config.toml
num_experts = 16
moe_every = 2
expert_mlp_ratio = 1
shared_expert = false
width = 192
lr_schedule = "cosine"
weight_decay = 0.3
Rows from block 3 of a small self-supervised audio encoder (BEST-RQ), named by matrix and row number. Rows with one number within an expert belong to one neuron, the router's apart. Each number is 200 + 20 x the weight over its row's rms, rounded and kept within 0 to 999. All counts start at 0.
Before each expert's rows are labels from the 100 clips, of 14848, where the router gives the expert most weight on average: "responds to" is what is common among them. Only what is clearly more common there than usual is listed. The data: read English sentences (LibriTTS-R). In brackets: how many of the 100.
# router: router (model.blocks.3.mlp.router.weight, 16x192), inputs 132-153
# up: expert up (model.blocks.3.mlp.up, 16x192x192), inputs 132-153
# down: expert down (model.blocks.3.mlp.down, 16x192x192, transposed), outputs 132-153

# expert 12
responds to: voice: male (100)
router.12,192,222,189,236,176,168,192,162,177,198,187,190,189,195,239,219,214,170,196,178,204,179
up.0,187,195,188,189,236,173,195,187,225,213,168,177,191,200,193,203,156,187,215,179,217,201
down.0,219,190,241,201,198,228,199,229,193,215,213,243,179,211,216,183,213,212,195,244,206,180
up.1,215,188,177,190,224,216,200,213,197,206,210,161,174,202,229,204,171,190,184,202,227,214
down.1,177,203,186,210,188,202,175,192,194,178,230,157,194,164,174,179,197,191,226,176,192,210
up.2,183,219,208,203,200,215,206,204,172,168,205,224,190,218,222,239,185,201,194,191,209,237
down.2,226,201,195,210,203,191,188,211,207,148,241,221,175,163,202,170,183,181,195,194,189,212
up.3,210,222,195,210,186,210,191,208,190,151,182,201,183,182,217,223,205,213,202,197,211,223
down.3,248,198,218,213,210,204,196,190,206,154,207,214,178,181,214,202,186,195,220,216,189,184
up.4,206,188,199,192,220,202,212,177,182,204,206,202,191,227,243,212,182,214,209,199,223,203
down.4,218,208,218,194,240,172,197,198,170,185,210,195,208,202,187,163,211,213,186,201,184,204
up.5,168,208,181,198,189,212,209,183,214,177,205,211,201,190,213,188,197,224,192,174,158,222
down.5,209,195,212,202,207,255,207,187,186,187,194,223,235,203,228,214,181,220,157,222,192,200
up.6,220,214,213,194,211,171,178,195,211,177,199,153,203,207,210,214,163,208,204,212,169,181
down.6,220,187,206,173,219,175,214,198,186,198,195,224,162,216,206,188,190,185,184,172,208,212
up.7,271,205,213,173,200,208,181,220,190,212,172,175,217,164,205,213,219,217,259,213,202,159
down.7,242,168,215,191,185,180,210,220,161,169,186,222,189,218,198,181,201,198,225,199,193,207
up.8,208,199,189,161,178,211,176,221,212,167,213,186,212,197,193,183,203,192,229,183,169,251
down.8,180,225,185,202,215,210,242,171,222,192,229,246,202,190,168,195,183,177,174,186,211,208
up.9,170,221,206,196,164,176,213,215,206,189,187,186,177,198,241,205,162,192,212,188,249,211
down.9,190,212,201,215,226,205,211,182,204,170,202,170,179,195,206,180,184,171,191,179,214,209
up.10,206,198,182,193,219,196,187,194,204,200,185,191,191,202,222,206,180,206,246,195,184,167
down.10,219,148,192,182,206,232,199,226,198,234,201,213,191,231,190,220,186,195,221,245,223,174
up.11,223,230,199,196,238,176,195,193,194,219,178,171,181,189,185,190,213,229,216,189,190,188
down.11,183,234,171,205,211,226,189,206,180,226,199,166,200,251,204,216,182,191,193,190,169,174
up.12,205,209,211,210,202,208,217,209,206,206,186,181,195,164,205,216,215,219,223,227,213,185
down.12,198,192,233,198,161,201,193,198,207,223,222,192,188,213,247,202,164,219,218,191,228,202
up.13,212,203,188,197,209,192,177,168,220,219,176,216,200,196,201,205,187,189,228,234,136,177
down.13,235,188,185,214,181,233,193,230,219,208,199,238,233,178,160,215,221,225,163,222,225,196
up.14,230,185,195,192,213,221,204,188,206,211,247,172,215,190,218,190,198,216,168,204,173,232
down.14,199,219,196,181,241,230,184,157,178,194,167,201,208,205,226,193,192,216,199,171,214,218
up.15,210,189,193,238,177,191,180,210,196,195,204,200,181,176,189,191,223,230,175,200,219,211
down.15,237,193,188,182,196,195,190,244,192,190,209,184,226,180,203,186,197,209,227,201,177,195
up.16,204,183,198,207,214,187,221,207,171,164,233,190,189,201,195,209,210,201,183,191,182,269
down.16,209,182,190,214,196,171,202,225,185,207,218,181,202,171,212,221,172,214,217,219,202,208
up.17,228,178,196,191,191,237,174,200,194,193,178,190,223,187,185,210,214,197,227,240,158,233
down.17,228,206,196,202,177,201,201,213,219,184,192,222,185,215,168,244,186,177,179,191,226,221
up.18,170,197,195,203,208,210,220,238,182,171,204,198,178,174,216,189,167,201,208,175,160,237
down.18,236,171,233,228,215,209,208,231,192,188,219,229,196,192,205,210,198,196,175,222,213,194
up.19,193,216,185,200,202,156,205,212,223,217,218,164,196,178,237,180,161,221,209,234,221,193
down.19,175,176,191,194,245,192,226,212,153,185,219,193,166,220,206,192,200,151,181,186,182,189
up.20,208,179,198,198,178,190,187,209,195,197,188,205,197,152,174,210,177,196,162,146,222,222
down.20,205,221,218,184,191,205,204,199,210,160,197,214,189,196,205,186,181,211,217,175,156,182
up.21,253,181,221,187,208,230,187,217,208,194,208,161,231,197,202,210,162,214,177,218,165,190
down.21,220,182,186,207,208,185,192,177,225,191,203,229,165,233,188,234,202,200,199,197,251,205
up.22,190,214,186,214,198,163,186,207,246,200,199,180,193,189,237,177,168,211,220,199,213,203
down.22,180,188,182,208,248,189,201,188,189,180,187,195,142,220,195,194,181,152,176,187,213,221
up.23,213,209,215,210,218,194,183,200,211,190,215,226,202,164,213,200,208,197,203,202,160,180
down.23,196,205,226,209,194,190,222,220,205,209,194,208,192,212,197,216,210,152,183,209,236,227
up.24,176,214,211,175,185,193,202,212,193,203,215,167,211,164,214,197,157,196,190,207,213,181
down.24,179,193,181,195,214,173,203,173,197,199,208,239,205,213,179,229,191,216,200,178,153,213
up.25,196,201,179,196,208,187,202,227,206,161,180,192,202,231,188,192,169,193,236,203,178,192
down.25,198,160,205,213,224,222,201,216,180,195,221,238,171,224,171,194,224,199,173,194,180,198
up.26,237,204,224,225,221,215,189,215,192,193,206,158,188,212,194,213,191,212,206,238,188,179
down.26,182,157,181,188,197,191,206,239,201,180,194,207,162,212,203,189,235,185,205,219,242,181
up.27,208,199,211,181,216,170,207,204,184,212,214,189,197,210,224,230,188,213,185,225,223,173
down.27,172,195,196,228,221,192,202,193,187,200,200,186,156,243,179,207,204,171,202,194,165,174
up.28,251,216,226,206,173,207,205,199,185,200,185,237,212,162,168,229,216,217,205,199,218,165
down.28,191,183,195,227,196,224,194,220,207,202,186,246,176,210,192,197,212,170,198,206,177,209
up.29,189,204,193,200,205,178,202,231,181,210,184,189,203,154,214,229,173,217,187,200,215,179
down.29,209,194,166,231,218,199,194,220,184,145,210,215,188,197,217,195,190,176,153,210,217,201
up.30,213,193,202,208,182,228,212,208,205,178,171,231,184,202,201,182,163,183,226,206,200,226
down.30,197,194,193,214,149,206,174,222,245,212,208,222,201,201,203,209,206,216,223,208,195,186
up.31,184,174,177,192,219,206,196,177,181,178,194,165,187,139,200,195,185,198,184,223,151,212
down.31,213,194,227,189,209,213,212,187,200,164,189,236,181,201,178,207,198,198,179,196,169,182

# expert 3
responds to: voice: female (85)
router.3,222,167,193,211,187,183,221,236,188,211,202,193,193,190,169,195,219,194,226,227,206,201
up.0,211,219,210,198,178,195,216,212,231,195,202,197,231,196,173,222,159,216,201,142,179,192
down.0,178,200,188,198,223,200,227,207,225,192,191,172,171,188,188,192,166,186,204,149,233,184
up.1,219,208,189,166,201,208,188,223,214,159,205,171,222,213,210,192,191,193,218,151,223,241
down.1,199,233,194,219,173,209,200,225,198,238,188,222,197,171,217,243,165,209,221,193,184,192
up.2,228,211,218,182,199,213,208,175,187,191,197,245,209,206,209,217,169,189,218,213,187,187
down.2,192,174,192,184,184,175,216,236,240,174,164,187,206,179,208,202,221,185,209,212,236,212
up.3,216,237,175,216,180,203,184,200,184,201,196,228,212,199,200,202,216,190,156,215,219,200
down.3,199,227,207,180,175,200,199,183,206,210,212,221,209,158,197,184,196,194,195,216,181,206
up.4,251,189,215,194,222,199,206,223,197,195,238,215,233,177,195,181,209,192,153,205,180,195
down.4,202,177,198,182,167,191,213,219,239,214,174,225,196,206,175,217,226,190,223,266,227,198
up.5,210,228,184,197,179,208,204,149,212,171,166,208,221,219,213,214,168,202,208,211,164,186
down.5,192,193,232,180,231,216,220,228,180,178,200,223,198,188,196,220,190,194,170,196,191,220
up.6,220,207,198,173,237,200,200,194,188,170,166,133,212,196,239,229,214,205,239,214,213,206
down.6,190,187,224,178,191,170,189,211,205,207,204,230,213,182,207,217,230,243,172,171,210,188
up.7,252,215,213,204,202,217,198,215,187,179,175,179,218,189,193,238,207,197,250,190,174,181
down.7,209,208,218,201,193,165,175,205,243,174,225,201,195,189,223,209,239,191,190,181,216,189
up.8,221,208,196,186,205,219,196,176,170,197,209,166,204,173,252,192,188,212,256,174,182,197
down.8,238,192,193,188,208,188,185,216,198,197,191,222,208,178,214,203,223,229,210,212,204,172
up.9,197,204,196,200,170,242,193,202,205,178,220,173,201,184,165,197,214,189,222,173,256,214
down.9,229,201,210,197,176,194,174,207,217,198,195,245,205,206,189,204,211,259,179,209,210,216
up.10,212,199,200,210,209,207,216,199,196,206,188,172,203,207,190,211,234,185,211,180,238,196
down.10,196,205,185,231,196,224,187,204,179,212,240,212,222,155,165,250,188,201,175,202,172,180
up.11,233,206,204,188,205,207,200,180,218,193,198,196,262,236,197,193,188,213,224,211,173,179
down.11,211,203,195,169,198,187,202,213,180,222,166,254,194,215,183,253,245,166,181,233,206,203
up.12,196,213,186,185,219,192,218,198,191,232,224,193,189,181,220,185,195,242,240,191,188,217
down.12,195,188,197,220,165,221,184,221,252,187,179,183,193,193,206,167,196,192,191,197,205,234
up.13,178,214,214,200,231,221,218,226,172,218,242,183,177,206,183,218,203,198,219,159,174,224
down.13,175,225,196,226,206,187,194,180,193,182,186,167,185,224,214,215,189,222,217,147,201,242
up.14,196,184,176,195,227,222,192,168,202,173,170,183,188,225,228,185,134,187,195,189,196,192
down.14,174,183,219,192,203,204,186,187,188,203,206,182,168,203,199,218,184,168,222,199,207,200
up.15,176,219,206,208,206,195,169,141,255,226,181,204,194,217,214,189,204,225,175,173,213,234
down.15,225,191,208,202,192,167,162,218,168,175,200,236,190,208,208,209,208,221,157,209,160,216
up.16,218,208,192,200,159,203,214,191,189,201,174,195,164,204,221,201,205,188,236,186,215,222
down.16,172,186,223,237,199,190,202,187,200,256,209,213,194,228,176,198,172,192,188,148,195,195
up.17,242,192,229,213,243,225,173,179,200,171,155,216,194,200,208,200,208,174,171,202,204,238
down.17,235,198,190,185,198,176,217,213,217,216,211,204,190,190,164,207,234,189,225,245,207,215
up.18,214,193,205,163,204,201,189,164,199,203,173,208,178,194,276,209,173,232,199,169,161,187
down.18,255,206,211,212,193,189,159,200,194,188,197,233,185,224,204,224,202,232,159,201,195,178
up.19,203,231,244,201,225,203,207,194,181,234,220,227,237,225,174,246,236,218,194,187,189,204
down.19,202,237,214,197,181,216,217,205,212,187,207,163,178,185,198,181,184,180,203,173,230,195
up.20,203,203,202,199,238,208,201,206,192,212,246,215,231,183,174,228,245,218,205,211,206,192
down.20,201,207,230,178,201,226,214,170,197,192,227,207,184,207,193,175,197,211,202,178,210,210
up.21,216,211,210,166,162,203,193,213,218,210,185,197,175,170,222,206,207,205,218,198,235,204
down.21,174,188,216,187,196,217,182,213,213,188,187,218,175,203,196,209,247,192,200,201,209,182
up.22,224,215,208,172,194,195,184,149,205,169,183,217,199,196,254,220,178,243,206,172,170,190
down.22,247,190,236,218,195,181,174,176,205,193,185,245,196,216,203,223,204,224,162,196,186,163
up.23,181,217,205,182,186,214,209,185,231,212,228,222,212,197,213,226,156,229,224,182,195,225
down.23,225,207,208,201,217,220,210,161,167,199,159,197,224,196,206,182,180,224,169,176,175,187
up.24,180,223,189,187,167,195,193,146,191,199,204,244,197,204,219,217,184,197,253,182,199,227
down.24,156,184,210,225,186,160,186,161,220,213,142,206,173,238,218,219,205,167,219,177,200,202
up.25,193,202,228,164,190,197,220,218,189,175,193,194,202,225,248,189,148,213,234,223,189,230
down.25,212,230,196,195,208,219,223,154,192,193,215,162,213,194,217,187,158,206,179,157,227,198
up.26,169,215,217,206,215,212,189,214,197,175,173,178,218,223,250,173,150,222,252,209,205,215
down.26,206,215,174,185,213,212,200,229,184,223,152,208,215,197,206,196,221,216,243,196,194,202
up.27,207,224,203,205,186,228,182,139,195,199,229,213,193,185,199,212,190,205,200,208,191,193
down.27,204,186,219,195,242,185,190,219,192,192,161,209,216,215,225,210,161,197,217,195,180,182
up.28,199,216,214,208,204,211,215,209,215,195,209,204,185,168,199,238,208,196,257,225,183,187
down.28,187,164,214,185,192,205,218,154,182,245,161,211,169,240,217,215,207,186,159,207,212,201
up.29,200,225,211,205,209,213,205,190,210,179,178,208,186,206,180,180,201,223,176,200,219,208
down.29,181,192,209,198,218,160,215,164,228,189,211,208,200,196,193,178,202,204,169,190,236,193
up.30,197,201,217,182,215,216,200,198,219,179,208,173,199,218,176,210,192,190,161,199,208,189
down.30,189,181,185,198,186,171,186,214,241,170,182,190,212,170,182,222,206,194,202,166,237,212
up.31,170,193,191,173,177,167,189,220,221,171,200,181,201,225,235,191,192,210,192,176,175,223
down.31,196,186,233,182,198,215,227,194,196,241,208,187,181,207,197,211,200,194,208,206,214,184

# expert 7
responds to: voice: male (93)
router.7,186,199,205,210,178,242,198,247,189,169,227,198,218,190,177,215,228,216,198,195,200,195
up.0,176,177,187,179,219,218,198,172,174,192,216,181,192,213,198,191,189,182,209,210,177,230
down.0,191,160,188,212,215,182,198,172,165,194,171,165,211,184,213,206,169,201,239,181,226,230
up.1,218,211,224,185,198,227,216,182,176,200,212,231,174,217,226,192,175,191,189,236,206,197
down.1,202,184,197,219,199,239,202,239,179,163,204,183,191,250,203,217,172,195,161,183,193,222
up.2,198,197,194,182,234,211,180,185,177,200,191,197,200,189,238,195,144,196,209,188,187,232
down.2,202,240,220,206,199,197,174,191,210,174,171,167,188,155,225,181,182,214,220,188,182,211
up.3,221,236,200,232,181,203,229,206,168,199,204,215,189,184,179,196,179,197,202,199,187,185
down.3,233,193,225,180,202,164,206,189,197,181,213,174,173,202,207,215,215,180,223,214,188,195
up.4,192,181,198,217,181,191,183,191,198,226,181,222,215,231,211,178,220,170,204,193,208,228
down.4,240,199,217,174,235,167,221,218,212,225,185,203,172,208,204,202,206,200,212,211,219,193
up.5,169,225,171,184,200,199,209,154,239,221,188,177,206,199,232,164,184,208,190,184,193,199
down.5,202,214,221,190,207,197,158,199,203,206,193,192,200,226,224,202,175,223,201,186,203,198
up.6,186,184,188,156,252,194,202,173,236,189,172,197,173,188,165,187,201,180,172,166,202,179
down.6,180,243,197,194,250,211,210,184,185,205,183,178,214,214,224,197,193,154,188,185,214,201
up.7,205,198,210,157,232,182,186,191,201,227,195,206,242,186,220,209,193,222,196,242,189,196
down.7,181,205,218,201,200,208,173,246,196,192,223,236,179,184,162,217,208,198,180,226,214,214
up.8,169,224,205,151,215,199,206,219,231,178,151,184,219,186,205,187,179,206,209,199,175,171
down.8,204,217,215,217,194,229,188,201,179,203,183,177,210,209,187,183,212,231,198,167,199,193
up.9,195,200,196,205,196,181,181,191,218,194,198,214,211,148,226,210,185,212,207,205,222,183
down.9,230,220,218,197,219,175,223,185,185,235,213,207,173,185,198,200,241,199,232,202,199,211
up.10,192,162,183,144,241,183,200,211,211,202,194,187,197,186,205,201,212,232,242,238,190,186
down.10,158,236,190,217,189,194,215,211,200,191,221,210,195,154,192,188,206,194,187,217,180,173
up.11,214,164,202,166,223,197,196,177,214,193,165,169,221,220,197,167,183,193,202,183,182,212
down.11,218,196,235,202,221,217,197,192,191,196,207,202,195,216,215,225,233,185,195,219,194,164
up.12,209,245,213,210,206,191,186,175,203,190,179,214,213,204,200,186,180,173,195,176,173,181
down.12,199,204,178,194,184,195,195,195,207,201,141,201,196,172,188,178,229,211,213,201,186,198
up.13,203,220,179,212,173,155,165,189,243,218,198,203,202,212,211,213,200,201,186,210,196,210
down.13,211,209,184,212,208,216,210,175,162,203,218,199,193,197,212,184,194,204,181,177,166,187
up.14,210,210,185,177,206,195,204,149,217,218,186,212,189,198,194,221,189,155,177,181,204,215
down.14,178,205,179,211,222,235,203,161,172,205,221,202,210,205,157,185,183,193,188,172,177,175
up.15,205,197,184,202,178,226,216,210,200,182,179,182,204,201,237,180,183,207,221,190,203,207
down.15,191,196,182,196,190,226,172,195,188,171,176,179,221,212,216,200,181,218,178,191,208,240
up.16,219,235,191,195,217,178,174,169,202,202,212,204,208,193,191,179,201,212,200,194,212,208
down.16,217,230,230,217,169,186,196,195,231,222,221,258,191,186,178,196,184,205,170,205,209,163
up.17,218,213,182,169,214,169,170,246,182,164,166,207,200,217,209,184,202,220,180,205,186,225
down.17,212,170,220,231,186,171,194,213,182,210,190,204,184,206,236,218,203,190,205,218,220,195
up.18,206,217,207,234,169,200,221,188,199,219,211,188,207,191,194,202,193,199,200,194,183,184
down.18,220,175,198,206,202,219,198,187,180,228,207,206,210,217,223,222,209,190,180,206,214,205
up.19,201,203,185,191,180,199,194,183,178,208,155,184,206,199,215,175,191,218,185,211,162,201
down.19,254,198,192,177,170,170,160,163,215,203,175,186,181,183,237,203,189,218,203,205,200,178
up.20,213,200,230,174,180,205,228,206,174,196,184,206,218,209,179,178,191,189,209,185,177,207
down.20,216,242,219,184,215,181,224,216,194,232,229,203,200,172,211,200,216,214,219,219,201,198
up.21,212,173,182,205,192,175,182,184,186,207,168,214,194,219,207,201,184,193,201,220,200,227
down.21,231,235,234,229,190,205,197,218,191,203,198,231,207,200,207,194,200,224,190,249,172,168
up.22,193,191,194,170,215,204,196,206,240,202,184,208,191,174,207,194,199,183,178,225,197,180
down.22,190,238,214,213,223,192,205,226,201,215,211,210,167,195,170,210,188,198,190,214,195,198
up.23,194,192,188,193,178,228,202,215,190,162,172,211,184,234,209,172,205,200,181,168,230,199
down.23,188,161,219,190,206,161,212,220,196,217,199,151,199,229,187,164,192,215,194,197,185,202
up.24,231,232,226,190,213,195,208,243,212,196,161,217,230,160,180,165,206,202,248,193,229,183
down.24,176,220,168,213,167,231,198,241,194,204,167,190,181,201,195,204,240,213,198,212,183,204
up.25,200,203,188,193,199,211,192,196,195,242,217,195,174,213,182,224,201,184,207,227,220,170
down.25,185,234,216,226,205,174,217,208,164,187,214,166,189,228,166,190,208,209,210,185,221,209
up.26,214,218,216,218,167,214,216,226,202,190,196,191,222,203,176,180,185,199,160,172,158,189
down.26,233,205,213,186,192,175,228,210,225,234,201,235,201,200,212,204,224,215,216,210,226,198
up.27,206,214,203,192,221,191,197,197,221,207,182,201,238,163,177,217,209,172,207,160,219,203
down.27,179,199,208,202,194,197,233,208,192,232,175,146,180,192,181,187,212,195,172,183,190,183
up.28,216,199,213,192,242,189,182,171,213,245,191,202,203,196,230,187,192,197,177,223,205,175
down.28,190,191,163,192,217,191,174,227,235,179,223,203,173,238,198,212,173,190,193,207,189,214
up.29,188,180,188,203,204,222,209,195,211,199,191,236,196,196,181,165,202,180,154,179,149,195
down.29,178,177,149,190,208,196,192,212,230,238,180,193,230,218,199,182,202,217,242,204,214,240
up.30,201,205,193,202,185,216,214,171,193,234,221,218,190,206,198,190,183,169,193,232,176,215
down.30,215,155,189,222,203,211,187,243,204,196,204,169,166,240,218,222,180,183,183,222,190,232
up.31,186,194,180,199,188,199,193,164,221,231,187,195,192,183,230,207,203,195,188,176,197,197
down.31,203,198,186,211,209,180,199,185,205,243,218,209,190,196,184,224,238,209,188,189,251,193

# expert 13
responds to: the word "i" (41)
router.13,217,210,207,208,243,183,191,196,187,206,236,227,203,221,192,193,199,218,178,229,212,198
up.0,168,198,207,191,200,167,210,220,188,187,193,232,213,185,226,208,180,196,218,204,216,224
down.0,203,210,194,215,203,211,159,211,227,209,219,208,189,214,196,191,198,155,207,201,170,207
up.1,215,222,214,197,207,200,192,209,216,173,197,203,170,187,180,196,204,168,198,212,192,228
down.1,202,227,183,210,192,240,212,183,199,188,254,191,211,229,228,211,197,190,166,190,221,226
up.2,240,200,192,247,164,186,205,211,228,174,170,162,230,142,201,201,199,181,214,208,208,209
down.2,195,189,196,165,194,207,193,205,200,203,175,177,193,215,193,238,187,210,186,171,200,178
up.3,190,212,194,212,192,182,217,237,172,146,200,176,204,206,243,211,167,209,218,199,182,184
down.3,223,198,214,188,185,197,183,193,221,198,170,193,177,215,224,156,180,174,220,195,184,227
up.4,192,218,179,181,215,203,224,165,147,204,190,210,205,181,214,169,191,224,223,164,174,179
down.4,204,219,170,173,214,185,229,182,227,189,181,214,175,212,194,208,208,210,199,227,217,198
up.5,191,213,201,245,178,201,205,169,206,180,200,204,183,201,213,215,193,180,214,180,176,203
down.5,177,213,201,209,178,187,174,210,250,184,207,231,173,207,204,223,193,219,215,179,170,207
up.6,251,189,204,194,197,183,193,249,215,205,217,189,189,169,195,199,201,183,222,224,197,203
down.6,147,192,209,212,223,217,216,139,187,209,226,194,199,209,194,182,238,172,145,203,227,189
up.7,190,232,181,205,198,210,204,173,173,185,183,180,179,209,216,184,161,186,222,181,209,214
down.7,217,197,181,193,225,195,178,169,203,220,208,194,189,216,197,187,224,188,209,216,210,188
up.8,195,201,222,172,204,183,182,215,224,170,178,212,208,154,193,194,199,223,217,210,224,176
down.8,174,190,209,171,222,172,185,209,210,223,213,222,177,207,206,225,252,188,187,205,182,212
up.9,214,197,194,168,198,227,208,216,198,197,190,184,152,199,209,186,190,199,220,220,202,164
down.9,201,210,203,198,222,213,209,178,189,197,213,186,192,193,203,206,212,193,187,212,187,205
up.10,204,201,211,208,208,191,212,186,187,222,204,212,202,197,190,207,202,201,183,170,193,194
down.10,185,207,191,177,184,208,210,244,186,214,212,201,176,220,178,177,230,188,167,212,220,196
up.11,226,179,193,189,209,185,190,216,171,200,162,212,217,171,203,188,214,236,212,206,164,231
down.11,203,195,238,204,200,172,189,224,235,214,205,226,190,227,213,211,157,194,190,202,204,193
up.12,202,189,207,205,204,188,182,222,247,186,187,158,209,224,181,210,175,187,221,199,216,187
down.12,158,183,182,199,238,195,207,140,180,227,192,195,209,195,219,211,183,194,185,198,203,186
up.13,207,207,203,199,193,187,185,196,192,192,224,216,187,177,232,208,187,216,183,228,220,201
down.13,201,231,207,216,223,222,205,192,236,168,211,174,196,193,205,196,191,209,194,203,186,189
up.14,228,164,192,148,211,244,195,225,201,180,201,178,184,175,176,213,198,228,209,200,227,199
down.14,203,191,209,156,239,176,198,216,218,222,172,186,191,212,192,213,228,200,207,188,197,234
up.15,216,173,215,192,203,182,223,207,219,194,140,172,227,164,224,240,202,195,195,197,205,188
down.15,222,183,203,172,216,192,185,239,201,202,201,231,183,233,195,198,207,199,209,245,189,204
up.16,213,229,179,183,202,167,187,233,244,184,193,205,204,197,217,204,208,245,219,204,208,177
down.16,217,212,177,203,205,192,207,175,173,195,206,183,226,208,209,163,168,210,199,176,195,236
up.17,210,243,219,218,202,201,204,178,189,204,176,185,220,172,191,182,187,182,223,208,197,195
down.17,210,173,233,188,188,245,180,175,202,192,199,195,211,213,191,226,210,212,211,204,211,164
up.18,225,154,173,170,196,184,190,217,187,206,142,166,227,156,217,207,216,210,196,219,180,200
down.18,209,165,209,217,213,170,198,230,195,208,198,247,198,198,192,204,187,175,217,241,176,192
up.19,198,212,199,168,203,136,201,189,219,222,197,198,205,185,197,193,213,216,231,212,225,212
down.19,201,206,174,207,209,181,194,221,194,222,232,244,180,202,197,197,196,177,214,212,198,206
up.20,185,205,162,190,215,172,174,151,206,229,209,208,180,212,206,185,183,186,204,151,187,204
down.20,197,184,198,212,168,199,185,170,234,206,192,222,180,220,199,203,204,199,208,178,217,209
up.21,233,186,178,191,185,180,197,235,199,216,206,216,179,203,179,206,190,174,228,176,205,219
down.21,177,209,179,205,201,197,192,179,208,214,201,195,201,216,220,186,169,191,213,221,212,194
up.22,228,206,231,176,205,147,185,204,244,170,214,214,214,156,210,208,195,217,207,219,179,217
down.22,156,212,162,198,218,192,174,167,193,255,220,204,201,201,200,217,227,186,186,224,199,220
up.23,200,208,182,227,207,189,203,206,175,207,232,209,261,155,211,213,210,222,186,227,203,203
down.23,165,180,175,179,227,204,210,233,193,212,222,224,194,175,178,186,215,200,209,245,182,204
up.24,228,228,231,228,180,201,210,196,219,199,184,187,200,217,172,220,173,191,183,212,195,181
down.24,184,198,161,201,217,192,176,153,238,234,183,228,200,212,209,206,184,197,224,192,216,176
up.25,201,185,197,217,200,210,200,160,174,199,225,206,192,190,181,206,207,200,168,212,209,185
down.25,217,206,183,205,198,214,209,247,192,212,217,206,195,207,218,197,237,241,176,191,186,201
up.26,256,197,206,180,194,197,173,244,222,157,180,201,201,156,179,220,180,219,237,210,228,216
down.26,183,193,183,170,221,187,201,180,192,229,204,196,184,216,215,216,204,186,189,202,194,197
up.27,194,200,162,181,215,163,177,174,198,190,188,169,212,202,220,189,213,198,211,185,142,223
down.27,220,247,204,205,190,181,171,206,235,217,201,209,186,216,197,183,181,198,201,192,195,194
up.28,214,240,181,170,206,183,211,216,236,213,179,231,179,161,170,213,229,214,201,208,204,189
down.28,209,186,188,172,228,219,187,179,165,203,206,201,207,215,219,166,235,202,197,196,182,204
up.29,200,209,197,170,206,188,179,189,202,171,186,181,210,218,220,190,207,202,196,183,176,240
down.29,179,193,166,206,182,223,211,162,217,220,177,210,222,179,237,209,191,206,179,175,190,204
up.30,203,210,187,228,185,217,215,158,177,194,194,163,183,201,199,205,145,171,196,189,183,185
down.30,239,195,191,168,227,196,193,189,194,238,210,196,197,198,189,177,237,192,213,229,199,196
up.31,194,204,194,207,214,188,195,185,200,205,203,168,204,188,188,185,200,216,214,184,196,186
down.31,211,195,182,193,223,214,179,221,219,196,222,197,215,182,177,184,222,198,182,238,233,180